python train.py --arch="unet" --model="image diffusion model" --dataset="microscope photos of single blood and bone marrow cells" --train_examples=194171 --image_size=64 --horizontal_flip=true --conditioning="none" --objective="v" --cond_dim=256 --norm="groupnorm" --activation="elu" --weight_standardization=false --pixel_unshuffle=2 --widths=[96, 192, 192] --blocks_per_level=2 --scale_shift_norm=false --attention=false --upsampling="pixel_shuffle" --init="lecun_normal" --residual_init="zero_last" --optimizer="soap" --beta2=0.95 --lr=0.0045 --beta1=0.95 --shampoo_beta=0.95 --eps=1e-08 --precondition_frequency=10 --max_precond_dim=512 --merge_dims=true --one_sided=false --adamw_lr_other_params=0.0016 --grad_clip=5.0 --adaptive_grad_clip=0.1 --steps=15300 --batch_size=128 --epochs=10.1 --lr_schedule="step" --warmup_steps=450 --weight_decay=0.2 --adamw_weight_decay_other_params=0.05
Rows from block 7, named by matrix and row number. Rows with one number belong to one channel. Each number is 128 + 32 x the weight over its row's rms, rounded and kept within 0 to 255. All counts start at 0. Numbers have three digits each. After the name is the row's rms in percent of the matrix's.
# convs0: first 3x3 conv (model.decb.0.1.convs.0.weight, 192x192x3x3), inputs 40-49, a 3x3 kernel for each
# convs1: second 3x3 conv (model.decb.0.1.convs.1.weight, 192x192x3x3, transposed), outputs 40-49, a 3x3 kernel for each
convs0.26 074:117132078126136133087119133162113118121126143159129128137166091148155096121114124120132170146097108095081114152151098167111103090117102143095131109118139084114112126102193115159125083186177105129116103110127088078159124078103152170122141126157122111134137121117100074142
convs1.26 080:160108212147151100144103130142133145088117116124120128100117119147050089097085117075199142128127115130094204133096154141076131172117093129116184134083179084120155081083179112173152090129141138160177096100102136082129090099186115071109138173125147164121116073087114183164
convs0.27 120:144114092129107075120112085128163144132136121107142099136094169155147106189155154110113124079105125090063125130134127143151158124129143139118129126137105142145115132087128175194098138134092146137147202076121121137135125186176128153111129140143095086124092101133119124143
convs1.27 123:146164162138154101141131138147146123099143126148126133127108096123209183117115063129133107080100167110162119122197107115167091110171130140148101128122158150146154186130108171069102169173145110138141084192141098165094075112157118137169176112106148134144115119099097140115
convs0.28 075:107080126093111172142126127100096134119172128165111129192147166212099138053125123166177169178166115177113129142093087148134151105134095107125142117133104123122148170161073103109149140150145090087152096144124110142144112169155136204149142077080159133123099071111123125174
convs1.28 081:128108130087095152123154149137161087089048197113160153122131151135101077130138105152137084128030115121121153125160157161120095105116104108111151182144143104141126147133109130191136111080125204133125155029133076124203173121101103103080084071133093126125108138131135120131
convs0.29 119:142151107113108102156103112122128117083146111150141163079101133112078118085162125098121147122153145095176172146183083104131157124140119126104107140121114172123136102129112117113102142154123124087112108118131156126144143081173089162110138071099096126149140077172099117122
convs1.29 112:132131138144147116105111104089110075153081134131079094106076146119190169144131119074166141089142090148130104186076128060142150109107117113124102117082182169136096151145060140121122120091145156153103214101122111133117089166136100123149058166087139115110141168133124147109
convs0.30 073:166100117181097122182104123098125134152121154091148047182180129140086141132133112133042099172115109103093164160109139125176084131114124155194133064164144121094131142146100082096109149139093116152120189085158137137179076128159111131136060211154117140128133114106165167079
convs1.30 082:089139105109135110131162119141072152126158127135112116121113139139170136074141091121130148178170163165224117126155186123114130090184081121179133114126175076170091117132138119166134203117112063147103153130093148120148110023182141108175125079141132106136129126121130110122
convs0.31 075:124149160100137102104159141071090108148128109101185121138152082158111065162151112143123121124128138153174112105109113136136136086104100090137083151147185124076078187118200152082162129101092153105164176149154121090131141147124131119157184140119128126159124118117141113161
convs1.31 079:136097137147128166088098122135115175096151122148120175116062123140124133137138115134133114138165133131178126177110148147119069194170100123151119123132149141135146091078150080132093088176143093160090106090079104121160157110075156133124112147143128138070150156128119099177
convs0.32 130:128134191136074111172145115138085112132146134143126110087111116156156081121135107090136149115130125156127119141112159111116156142115102148072161149102112135188163110102153125172132086121115158111122154144191100152118138125194097196138112148098093138133144095112138136163
convs1.32 120:140200115156176160087081112113141149159158093113132144118142151080126133142110156158099120183167194112181093139129141110070098102149134129137129105127104170153129128154112204080219106162180162118139155115043164118096137166126108086140094123122111105106155019143141169146
convs0.33 125:149098058174162098161142111196108108102145185109138159117172164169142127075149094134180131110104128027161161146146084126116159155152188105127124122120120116136107172136111135126151102096124119158124098095171143068114133186156122088103108135085111099184095143120102116092
convs1.33 117:150112164173120110121159129110113146100158151131117097171105083135121080099112154069143154146177184122115164114104132102137126116099127109087108127137127099134169055160187131123098175134121123192106101161170119106124050150158036142174112164120121114129106110111061176165
convs0.34 072:101102107118116127094104142080063117190104109135135149128216100144116100151131154120152115152109134136148118092145103120126109137148100173134093121103073131209120166109110132128107155114161137164110110124100182190113124170181124195133108170153089127098109123154045154090
convs1.34 081:148127151148155114127167148105083093153134100124146126095104142171104146120110146142095132134171065150164137142104118107116160102093170102037098155148140115147093107154122146128118152175102179132071145122149101135152160138117134047099111090058122063153113102103161130080
convs0.35 140:127137112086127080116106133154150104128158145175138139101107168178071093167134134119154114164120171113150144134111137107124144134112142109135126114110151111137137119138137125137156168151102141142137009079174125137116106135120085134119118140171109181124115096106164121104
convs1.35 120:110157111180175149089098099105121124060153166117085128161111127119138116074135138124122123084162086133133115143133107110208160118113124142063124115120122138171129144155114101162150147120118130143079101090173150132109129146116157185192102163138155114105149156127160035084
convs0.36 071:111048110087159138134144145130161104172161150150130099145153149099142148160182113103063124113151139186142101114148168064139156101181107125126111126122150116133082147149126165117121092113121103125044138078076118134143153172199175110168157080132093143171155093078133097119
convs1.36 081:119119096097131152117142146138131132148150087146105127151105152067151182135123145128128123135139081092159147151105131167050103133089134100106098105104155162115138147135133151123123089128147138141110146102098156090179184130112094144129126110087149147145143181135110114210
convs0.37 130:083124101138089141139162139105109114095173148163137137139117144129061105080102165104156158122070127094133142132164136113154114109110134142153099121120146105050150119140145130153115156172094137167136142132119124056129112158122130149179072101094142124111169105124120140126
convs1.37 120:127105149082158107162197167146133166085091135164130111129130142126164105110138153113147168088116129128092127129185130106142124129086125122111124124151200137115111161071085136178162097118085139156139139078131117102114127181176112181113112113093124134140104120131148090103
convs0.38 113:164124098173153095154109127101098146100128139121117141179100118163095200156111140145174179190123157141165075166115107125149141106124134127119091137121130097071115101159107145108143166178126167161114133130118094114142095120073223140149149124148132129135108095120127124102
convs1.38 110:151129119102147109116149150107158123110164127126101156108115075079154142153158145106133114118140097077107097143129157138095114149134112133206129092197068132119143131114121139164139115149159139151146101149151105139131139154155153110059133104091144123122108141076140161154
convs0.39 069:129150149133096090154154113148123109118135083128086171141084131155162170116146141179160106175133118164151113103112087111121095108090090113086083136135134167130103149162159160171141148155154134107136156112147150127132152182117149123094113158125162124170155137135123131095
convs1.39 081:128149133161080099148115180117162076112060114104118142139133157065044104067114111188118092156148100162107113128157155103115112121122148147143081109137137164088147144131139157140091097153099165163106067120075122103130173090083098073106168108159089134125122103072117144084
convs0.40 096:120094153150105169139127104101092155105109079096085080124116093167130093101104157155069152144096098115131105120099139096166120102093126137135158132116099136146165118155107122136113097120135108199111102216131114098104134099095130143147164161108149182131148156158119124134
convs1.40 110:113133126126133111131089135102135089147128131102126102114140122136148164135105121118103152121201118136155114153160116158081171180104134117150120138142132126106097154109098139160150109099104158142114165041122102025121149094102146126140135226159103148124118143136157182102
convs0.41 071:158139139176168131120146157098108176096098187099080098138099145103123116102123107145126131124152139148084124107094108154112095125092136105115123143110145137138181129115135148163118081159109110156167099182186112139082124079177069137087097148188121070103134133093129093110
convs1.41 082:151077139151078106114138112113122169112104163060084086142115143118098168120125116134119113127131138079068092126155125158153126089139132105201126069135115134147132119112101115143085155101148121095126114136097153094096101205181112121164101176068097141129171153121110095120
convs0.42 089:108131089104101132127107102135145107151126134196098126151100125158120130131169125127157079122138160111104117098120098094103133143114136142146117182120120200170092106118181088137157160129135106139121160153131167110165097088164191070150114190185110135101109110135145147133
convs1.42 097:149146135109095145126119097176136105114141114135118116118114193110148131140143149160076135138097065130140145067194130090113092126163158171145124104156126090131121130213127111142142087137145119169137151124117110125140049086159162107109103159130168097115133126102120103096
convs0.43 083:125084144175133156117113083107119102126167150157074106084104112135181100095141161152150120122168135071133106127151167147123126152135165168076122088131156189107104249085105133138139150113171105129108191126156138135119104160235157094183097129024137136079149114140104122110
convs1.43 075:123125139128158130137131105128136155116083154104136123086119104134136100062115072122145149146138095108154146083117176121197044123070134105127087076168116061103078130102131137120125086149060095124089077175102088144119103067099081092050085092077130127137118145141097151136
convs0.44 075:161092184111111195109151101080119109135154108132148140148120214084180089100125136164149103145156107104133107136078118127148082188075135089153162116110198137175132123098171182158163154154144120114162115114095153174122139155089133058153151072182074126105135073146143088134
convs1.44 079:138147151138115151097130079145109107141142091183083114083114132148124107057126135144125143119122107134116084084144045202174110086171107125126107051147153129080137091124104152133101124147140185109146107134136104144120054143079157143101142089130058127135098181096152134157
convs0.45 076:106096149172136110122113155109169112092122124104146078146119094100129140117119101178131133181137181130105103143161182142079095187094132128170143170169144128162098155135073126147109154052160133166083162091119087199081147107097095164157094116142133169144120108132104183095
convs1.45 077:112137109129133087104156152098124110149155127127130115095133113095091126134121134096118178121155179116104101128148108168108146158192114133152119079083096127133145178149128210056128129137085137129167170128108111117128148160121103114131180176187118118182119058194128084100
convs0.46 076:138142175160139125085084103164177092111199153139112142075126123189077132122106133165105135131126142114145072137113123142193150075147097173126107077144096112102095105118155102083152111125134186108136089190092097092098093147126146162140116155141104094074130094135090147156
convs1.46 083:110156152120139122124170148139151092173094103119117126139160154125133135129164158146164138133109122156119077134130145050088134128128109161136121173101137143158123136173072101120105132093182140208076148097069131164076183073165116138072073115180103133137107121124127139184
convs0.47 113:094151127153142062138141124146161081123119134090129133128199146122179126183117071184179158120141116107111146141124161183128107111161142125138093132111158148084124149130096153083160162133102112134153081129093151127169131129109201116151088147171096132140117130074093120099
convs1.47 103:152118115088162134145126119160154163140137142134080084136119094165141163128109172100122154128128145102089089120157123144109112084121127105126137147135146159138111116102097103085135163158147092105087140156144140149171099190132107185108146130111110089102134125111108126124
convs0.48 125:060142109148143086105115136129106117085110104098148106143177077161146038113117090099143101112158106154109097087099110064150123120118127078122082110124113089111096133122173091115135166118169133058130111022149109137108042162117091142133134068165113126127143162106105111097
convs1.48 123:152190124118105101117099166133099138129159150158084146132172151130167086137082136167147071131135168138117136155128162134111192122182161107169126141141086135077158182099164157159144092097102114114126106167117113126068104134106101115172074107199151159106095126075162074078
convs0.49 077:109158130164148107152109132112135114106130143129152136130154145139126108100068119182088125188096139110166140108119109130164101144142125141168096146159140160136135145086151130058128154164139195103165144190156158122174110157158164162060123117128133120136145069159064159125
convs1.49 079:123140066139126077090166139115175130114114149094123083143111161083119085105138104178112117083192147133120076120096099163094146092154103045108149117074108157142147132075107093162143131174102118130141101108133150181098118107110136121085150160107128135115111161169115107109
convs0.50 072:135168128159152192166114098110041124103148107116124127110154118106122202094145089106125137156119097196156189086126079092118147125147152126125135113160070127093155073112153124138179104089137144097156187125145129117205056171180103156093186146115115160121112202133154119084
convs1.50 080:157124102122139100095156104130150137130119118168154178132117099092159094120115099157083082098143123157105182151136100097158146163129145102139164157111165121152179098146171131167151142145166113165115130146110150147158095104146191104166080138197174119072062078139141109139
convs0.51 082:149154154111167108148098163171119111096078142117121158131104148109121095138120161135153167154126122147157154095115120143085122080142118155131175163098151170174127121115117070119097097147080149174095137098126139160104186125094102164113185145135079176086087140075118145121
convs1.51 089:113129128128125105099115088081133128122118127132179127116135115178174099121166106127146191157113129127081129080110199142202098100144163143055079126121110117121158177097138143161095112111119067111092138092104120089116108159036149103137147066091191130145159029147129097202
convs0.52 080:118110113157161086119131181169158102127061124139134139142163123097137107131114121173172182167157094138121097116087104146185116133084107108080122152120136121108111137205094115113136114146183122156124160132182124136158122117135123137081105079173136157109059182110148086127
convs1.52 079:119121150120182103159117121095166120149189111131142131100141189148120164138108114138097152072091109096123105117167079145096118107165155152108138150130140194211143054125154160161115081088127106139145134088127153155175130178152132124093144100131078148120088147171101104143
convs0.53 078:122122100137131120116116126155140092147185120143130171157070151112143144193140123104108171082097131093168169104131101157115148141169122120137130116159154134128131146108144168147155104153154133105103149157161111173086161107138099171174149148084135118140143122094143108156
convs1.53 082:099151154168171106148140107133163180104081120118124141157120148106167148108108142129083131104120086089131162140079106178145111126085151088132130105156132127123140098110131136138159120195154139117171073118060168132151136089138117142142074200096100108168163199146108123123
convs0.54 132:078129141122140132140140122100114152153095108123178105146081144153150118084129081109099130137140125079142122131125171142145109111179113138077126123119076169182085097163128143142132099103198053159128219055164155045099114099190160141155207133116117103111130131113124122080
convs1.54 131:152141113115157135092118157162118153131159055099141130159125076087089141144134135114162193159134083131142140165061152100106157141149083171082152159132146124112137084159172127080159138067137185155105132163051132130109155044140132083116175190106132096151166190074140133132
convs0.55 080:133144199178116098126174129126095166143091148152120175078060123114111112124105165128174130111125167121145159082128151104188128096093131120161133116152113099112125132146084075133141150148120082122159129136120155159141110135148149094145115180112084098157147135187166142109
convs1.55 087:114139157154142115037112147090083119106128090078140129073169139142165160173245161140112159120100173103111190081148171121140109135100136144128101124135096102132109079122096113117151182120149123160146119064066144144084133103100134124107124124137150094094087096124085149134
convs0.56 093:112143095106156112117081144120160151109125137108163146093136106092148180178149161136146179153137114189121105147134133105067168104132105107150136170146101131206080118157131148138117173099133108186099166109130156138124135149146151127248143112151100160119096101110153132113
convs1.56 094:087145105132108144139156144122108116117141128138059173150162140065100164131123156153096115160149119086102106135117138111155200115102104160105123127162153132079107104155086099106082140070129148117115160145104128086107177160114062098134152106174157111106131114123133125075
convs0.57 122:148098153164161077123096114117086129140092161152150091135108151176128152138199125127133158105181109101070132158055162154107089117137089182119135129147155134121158057135152070086125117164130083129121157119113125108141199166128144160183126140080141119080174148118123121159
convs1.57 117:149160126178142137098170130182101125158137113095104162134146138138138114122143117129138135121091153135123121114131137149116062136243128084140142090123142131099094148136113142105164085113132126122137081182104176154147081062132107041034174100083129102150150131125102207176
convs0.58 074:123135145182166166143063160150089107127112143120089117145153108127113120141201111188119169121152109138095112133083137159153155116106139129124167127138136157152092117106136084070146084087136182094168141139141147119198104110121109144186080112208122138115114127155128095172
convs1.58 082:113194077057122073109148149141157124113152162115161101161146167113150114133109130115137087168115099160178103155151171121109097178144138149137116141125144153128092149145153119107139148154128128123150111157129072142106044156157069133161105113110062077148114106070119155152
convs0.59 075:114094174144171110124117162113101095096145068109064105138115081096109138150155173126149145174147120148148114181127093164135156162088162108104135173129153177142137133126126137161177126135086146123141157145131119168139152134129114103182156128129159121143105228127125125117
convs1.59 075:161158111139143126116100153120166166152133147184140110104090103126122136147128162130099125141087130104102113086148093116084052187112116121144077145076086064106103128075140108135149113132137155116153168167076122085227115065078141220112069177038114127077071118089138135138
convs0.60 115:125169083147179150117127080141113085131099137097113198113122150112136077107112092116138063098116125118108132177142130136098147120148113171107128085126083109112120111117141129155105106129148160103122099105121121140118049151219078123184115137054119084091065102118106125107
convs1.60 114:110109090096168145151133132103104151141164100080118122112067133128114114115072107117174116171099112127149115157103114125143140111105126152138098151096152107111098125113104043113140178153136133175124152114140053105190158135167118115100049127159132125160152153123097121136
convs0.61 079:114094156080044098123139098116147121117150090120172137125151116146173097116113120124162125129154205091150172115038159135107106130121132102101125130151122161155179086142133122117145163121129158106064117100081156121085114139096156087097141157137115111163146105160138149104
convs1.61 084:118099093078131114132169115151144117118150166065130124175217139193122142142168157108127147060123135107108153112156147148061153138178127138125119163197149133111135138114112062157132142147121160115089123127146151145116113177128113147134138127133156116123121127117106158107
convs0.62 075:132046050144156109121147137130159135088107144121077123078154122153067139145127176141171153123082141119077164095110101179135048108135135142125130152144106182168121144096137137144101081171081118167120133127138070190114158132107156209130119128132167115086057155186118124148
convs1.62 079:125067135171101142132159078117097140180114175154139155143209151142142128130130136085149161128117143155098075131112137143133138137121219126088144141175113120159133164123111144128138136142132076069162159153072134106147133091187126089150102097094127168145111128183107133160
convs0.63 076:159123158124152137175194133108137162126129070087148093184140128151062125137138103096137121124185149132108113142118152080134160147136122171139151123117137075070138175156096116074093217121110160135160160146155127125147146131199114156139105144140150101105147152138138105161
convs1.63 077:141102100139123086127123086114117166154177122112155139169108145155193129105069103141162091148097135116118173180100108120141163142130089103142191108085155084154109134081103109137151114130160155152043110030085134103136099097154151048138049148076133184097083117186138167095
convs0.64 084:163162098167157125111187144127113138124085096118099115109144138114102069150072098144150150149108134163117183122153173097125094115129194170171148177191171109101087146116115135144179151148176107122106084102099106150110111145093110155169137116108078113119079132123115093111
convs1.64 094:117077202143161171128081121146102138146156121122148116140148116168141127128129142114127072148141114127093141100127093121105126057111123110131159084111128183154114154126143151160082156137131096100116123159146136127090184095121130071116185087159133077088112084124155118170
convs0.65 145:122111120139123118163140109142144146096175153127122136144099156185083112219195134102104123121138090123084128133117139135164114141125128111126117113103099067097095154099104136134139150127174181127127085100130154128102105130128109156123119132147133141138133159136105107139
convs1.65 126:103141122131174076166122124127093153091135133163137149164129121168185102110151088148168131150109109120151150091129124107166135138138108120206117164178123108096137152206075112023200089155165142092133128177140098072131152096145136128150154123108122104109167129102129080138
convs0.66 076:131180158115128179170168077147142076152067146124106159132158122130136116080118121130134177123129137137166143084102105088120113077083104108083125081142093114104140135071149068160137091113147144136150154123084140147123133146115108135180175159158144093131130126143112139109
convs1.66 080:147173127107143102121115151077204115144179095122153109160088127130116145150128142113146154099119161108140142163214142117109196173110177133162095131059134081120142166129117153142103120131096152145106077086058105147090082114102084118140143052121106148097099077085098158146
convs0.67 076:158141108147095123151134152092196093179157108119117109198168159098144160172193199134080171094112143135165130149086093076166098069110165124166095085091132118138084095185108123171166101174112151180142115139120188073100130145090200139110163182109127095142108118129097111085
convs1.67 080:121101140168114162143109081130114139106133102150056154128058084126166172150132102135131062123131161121112133096175106108136136202107117168151147100152125134143142138106108078163086138106122169127064125105126170126137136099072089190066186112139144114154130152140130153127
convs0.68 127:114161134138182111099124125177136132130138146145152112135115117126107125136138126089112147100111116169122114124131124119111127121157112120133114143109137096156132112088132113150110158170141114129150138103151128159120089142105137142112142121130122127098123105103100129104
convs1.68 105:134150141140113153105105129176098131141083105116129111158117132144181143173161168163128126079166102109111147121080133121166101145133156176114152129127121131139115136126140120060137096129115133154122144119127148125131114131081191081138099131142169177104166149147106103120
convs0.69 076:134126143103156155120156149185165121125137151115109072101108127146139124132072156102093179117128195162178074126191146087083118135085119115114102172121134145101178090050104160159062149107126100145162228129148145105181153113131195148157096176204169172133096108096133116167
convs1.69 081:133149097105134144163119169122148138172130150190071128093178092129113166127120125118124142087153124118181116129097113091136134124192123125125100146122151149165132106128108177080042140149156119119099114101148102087153086136088099030117181099096121101102126143164169099083
convs0.70 077:121137077106134154109117103172160125111077112120181115104114136190050069171132119128109110139115164167059174082163111186039087067119130162193139189097139144138131097113150175121119133096089149129121140131169161093133097166090083175095177129140163124145155141069107152175
convs1.70 080:133120127101094141154095146137082147142196141082141115166109149199110105112188127154112099175164107200132140107095154175182071111136182112149097183152102152093169137111150124142079135098156184180132111073080151145120078105080112131175119193137079112126156140153151177161
convs0.71 118:141071176110123124125155063172109084120138125112164191112078146093132166144094111127189154112137127166146169138137100125137135158111067131164121123137105124081111222143078166109046099139158088113102125138089114137136104131095095183162161091161103163162075088134077116134
convs1.71 129:126128122125148154102122112119127118167132108086128156145145088086143125076167145096094119150132111117116137144192103116058156159139119128142117130125124124095148116092135154136135165110089169104124101124151089120130165124112145190105099097197120157114105140146119125152
convs0.72 125:120157077117169130112101139122132153126189128134183112090139123111053118118067121136102099114149111080112135137154117154129121125095115124186152132177122157146106134153171127118123138164132131142103175189119144152077118139111107173141146149131149112140137134124141131125
convs1.72 130:177179138135124137094129114145138150185100137121120108155161173132164165126093132136118106145117139127128107122102113143167057137131135137133120130119125159130167151110127146152164072124157133100168156074131137147142145124110099138136111090134144155117171072092093130140
convs0.73 079:146120148183134168109124125055113108094132140171101147225164150083105106103190170073102089112140105081185107119139132121131176147119109184126142164142136126082108160143158106137149128128123140112093107182115153124094167114115137116106128139118104130103110096115124163125
convs1.73 080:062126157085147067154091100113172125142070169140159148144084177169163157106094116085123118166121117137143144160143114140100118156111161157158119190075114164089154139144106118115149098172100128195157098056180159113135103133108114129093098183129147117139132142147143165118
convs0.74 079:115081133177133149173123113092058186175159151137154108163119131121085092151169088178159086120144097147139121097196079119168147163110109132090123057181119103119091128097087153112156183163100089102107125092114110160144139098136137132057160075139107136148147145059094131205
convs1.74 083:117110092129134080071148115128105167151120094104165169114180144151133153177121064106081122133166073090114120144159091143104114179078077130101162132090140135102131143123130082122121132192142089090170160148097137140136067170088181119070116097202091134137108167100110131151
convs0.75 117:117095119128121118122134123135091095160143106110121102140141147076112091088111090106175164152137131135114129128124125065145096133095124138081153123145124164143131146161117090083119115059098151043141108104115144133119089133117141083110143125132119116138126110081113086100
convs1.75 108:153136094153143142145174171157185181126086163132164155150134140117207197127126159122129130122090071131080104153138109123114181136104069140113109140157153108134105136176147175096121129128140142167139154139115122097099097119109092178111133143174114141102133139120138088093
convs0.76 079:137143098136075122161159084127113196059160124073202163113122172143127193188138138137116111105121087148118082112149154180098129132157153131138148152158140118067128143092103149142125144121170126155143114091155133121116124088065127125105152108086078111121177173118133117107
convs1.76 082:088094141119134130115154119116101185127124160096152113152151138107199137133156130153174096120132140190173131115119158131165169082097123137145110090085122128140151109141124134123140170155131177132121118159157124134094126178093081137130142107165182136137137083116143090205
convs0.77 123:087124107170101154128171102117134131175078134125122141101042141125145118176133121121141137124125087091111138122143177111218148180087142102118117104159132130116142114115142076141161148134111103130130007127133112155119118123146116156079145165133105088149137121144162149109
convs1.77 115:136079091132138170113143115109119101118140083152149121092143138118100173129151135155100112120109143098152177126188117094047118101142139132135130123086120129136164128128137102097112118119139139126103108092159128184117095114103098159160120131111200108136112134146131194146
convs0.78 079:103152122123125112117158099114103123118091134079097152124201139074213126148120129107106101138143112130092139133185167120138125138169096087127144108157141086128109133111119134130098123064119131104098105150104127128098124106115155088143122112175153113140113137091148115102
convs1.78 085:159095114094179097155127177107142152117161145089153148141164158114132131153077132098179125165124073170160135184071182152124166155143147112132162063079090131112141143116093160109067127198104156165137123152184203200144101138131132186101086177128177171145130155180153151130
convs0.79 101:105115141144060107102114129134122115140102135112150089151183172149150181148115178117102146090094119142149151133141126146121119141123153132132120077102149117102112124094113125101080143101127146143137127132118133140170133120155148125180083126091131158129104167183147159118
convs1.79 108:153128149120217129152168141179147136125172173123118139097109130097114113115107116113104161131135171096120136133100147109168091084143170135193116128109161132127132119174108157193153186126138109144112116110146132100118149113212083056106041091175147057099107071090138094127
convs0.80 131:119121120166146171120145133125140111172166147106097150104146105118185112117135108091133134119126134147159146131174117130101131133159108161146119105147154116143133153101145148086144101175119123147142176189158140140135185063074164033096144146164128115106164102142129097121
convs1.80 125:130118142136116073141140174123132122132145129124132112141108130122056111122087125142115139149134108164149145125138169130162150127098096140140140148097197148094104123120181124160130154157161112096135141133110119115166119092107132215109174163127118114137097188132131145153
convs0.81 139:130145130112154150138096144131157122100146113152119134134111105117106170130150091119119150136137125148172143128120111106127118103138103150131115110158147154144120156150121115145131168156128099146083093177119103105132087154131093115059151124128126129128127141119135092141
convs1.81 123:120169109161049107137112122141133120149088158150107167126091137131085127135135141095083155098097162129106126182084121101098139098154133107102105110034130126104147138134135146140138094139127161165103114107137129116143120113114189112121173099152111170122094098118119129107
convs0.82 146:123149075145117092147106134117183097099160100142139175182163141147119164091116091107094180102158142094142123152179077117118134118179139109107105109104114125117107127137145094113125117147141114139107188086136148112146155095134170136165102167130106117134110103121111179126
convs1.82 120:096171099143115154131194094095172129115137129151145117117137180189195121150115122161113083096067106113124160144135196171108186093084097113115142096125174121186148144082119122181122124131158116172164094223124148181137143119077075182010146182115164084154124192137139176129
convs0.83 078:170113123115112178128114094149110133168104138139112157134112167127112130177113109104148118117092131123152128128145128173110113119138183161153092087144133154150086134133148147162084116144106150136145144052132051179099153036183154144151135105101095143119140104173132114138
convs1.83 082:142139081091140056122139076166147145157174131149103145162120077128167140153135142120124134129161131140141128138084138139052093104133134160130103123119154113099164135129175129137120149162147184104169088181058112082154154091081096138141092209128105176135147071142105153105
convs0.84 122:147161108092142118128152126117120132120128112169128084175134158082107110132123103096134140108117138100151104163139148098126119153098134154144123126148127110131148125095115135127132136130118119109126140150111090081149096125131128000102167041059127138157139130107119157117
convs1.84 115:130100143076193150148147118152156086080120121120104140147106180118163188090107123121101145144083112107075168134121096167159155127094113095122119159154161086116111109144073135142114156134154115185121127140085114153112188212114102152156147135182122112119096157149084072096
convs0.85 082:150113144147101165100112125117173117115099134085146138135092159076148188107139168095085120121139163153088127117132141155178105168111121139140084123092121117112119128122135168166160148141131138098126150112107133130105088107118163140136110136163082109159172101083097104156
convs1.85 084:096133099102139115128154053148042092108158067144110119105101108112121158121149104126120137095113117081129170146127101152108117088167122133133161134158117123128134133141126136129061144115103152120156127147141109129094162133173114084110135114163049091177131163054104123161
convs0.86 112:127157127142101106118116124110039124096113130134072155101076155134074118118117124175119141117082106159128111132149141140092131113144117135145119159114141085141143128103114112075111125171130154066125080095070116116139123154138120157121099135146172109132105139117124134153
convs1.86 113:118134111130190102131159169139131114152142143123128129157148147136079112118138131159126152132187160118150129145100131136090117100087111152139123127092141162098087120086106104152117133168113108129131190146153150173130117111107162113132127124130078080131130117136144134149
convs0.87 078:096138147100091110137123158156156108082104115143072152146113170173147148166145162092119116126120106116101121159133079166091116127102175104110129153118132140124065114116147178182119150152076130138112134087109131137125118126139111088171183126149144141076135149113094166157
convs1.87 081:140136087175157130089102106121138131075116172133109134140125075122108080097157124127158143136112123128141158089162108113130148171106111163123128100119118147174123179102097107137146070191146159092146176139156149126115147120067152170130132141127154111149070129127134134131
convs0.88 121:124107148183089160070099127080155104119104122165166099108123145170126103126091132090127063134110120182130107121108151167066138073147107083137126134089137103149128147150173101072077161150147092111110084104064145130124145121076164104133112147114102110129144179125069123121
convs1.88 113:113124197115114100107102159124114071165129150139105149143123190090099093190143095136098070133115130135139178099116149063183123165107145120148142151159113140111133147114088132146110146170091151106105150113137126063105135135117134129127103144134120117167173161102145060175
convs0.89 079:134103160100133115100114097160143113143117128137138075111185156162209131112119169128133024113138157122065136086079105148164137146082120087120093150120129134135146109128118125113145181198115096106143146119060133107139110191106142083132084167136139106157113110109101094115
convs1.89 083:143114140123133134150156111146138113139106151146129104104176146133083160109110175103123117114115144159132161118157114150072122178138160097088150094105131113096126115099115133143150122101175183122148129122145143227194135038125120194137191075152191106135126168173106124094
convs0.90 079:158115125101122134107120138123106092102127134103073119108087194104091161081098137160113137109146142148175135093127118082139124102159054167133163073170083115093154137142146138160178118175147117153080130182073091153158115075080198170152116129133136117090089105074088120143
convs1.90 084:102150134109122143111138040108142119157115126185147127087113112088097118062142148107124148126091141145091066184105084109104156098081096019078089139085130111102061099081101103123143098102120091111090156040095123106107163155167085079038186133092134162116113122159144098095
convs0.91 077:105158106136124095119134113146108137146149127110090123208113139166156127104125182113137144161158102109137108134104096181102106100164119177140127146094127114162132097118182104116099121128105155107156141150129118140116132083125131101090080164166123101148107095117094156119
convs1.91 079:091108101168148157120043153084141170132099112152123142079191151129074110146123080105172141097158142135085159065033164106150117166143155170128122134139063147117097150129090143140115071194144151057128119076175099143099123101162156176138129131140116139122072101130080133102
convs0.92 078:089128137203158069146083137116107075127113131122098104115066130113128121103153106134103149159146088079125148125088165128115121117158123153122085124097156062156110174133138161132100162135107117121120121108126146082169108086083182098130136107137135095138139115146140075152
convs1.92 079:055110089176111069122098138185132133125195129116116127178103129112134140123165085091105140138134113113098097123125110144132141068092110168103183106130094146110117104158138121153113176138074083175111152126133145158089115116071137178108140182143121206115059112101135145097
convs0.93 104:141148081124160097130154117139171108129160132135123145114114164151176102142150162120057143137108106120111127174136113152134127142148143142142105169133094155109108118125154176126156155150101136131113116220151146157133090121085147160138105128108136115115133177143099115132
convs1.93 097:068148140136085145155130133142157132120151146097048148088163125131029117108116127127104113103167125144140113140085086123094157134124088125123145163101096144147129138159154091111123126117101145105111060061112105127082138131144133061138150099138140158145156093210139174138
convs0.94 090:135159134127152120113137120116124130166079071154135096123112098138029135118141081146079097143090159135124098125070092122116128151121091152167142136092077151101207064091123107097103108085110096119127119170136137122138184083067191131082163169187175132126167110092101122103
convs1.94 094:131165178099115158044075108130104122153186123158143157162153169173144096128148115110087119128111111128147135130134132112167126115160164078173155140148094152145135102149121081134132100087140112093130165120115146137137091051110197094071205178077168098096145096088166112125
convs0.95 079:128126054137099154132158159149111092130106131140126136061158082059088153126117157112081159073076099147130089154120123143143074096154150121086122138136119146166093137123126121189112193144167106213140110116112154080200163164043094074158163088118087088187151182125150052121
convs1.95 079:103097111094148079118099124127147173182173129166115096098130164118146204107140211166159141150134159127119111131152150146098162116111142115056095157145078159111131105140143104129093135111122102141169137121123126123151153160152067201137162139095142163128082138095105203134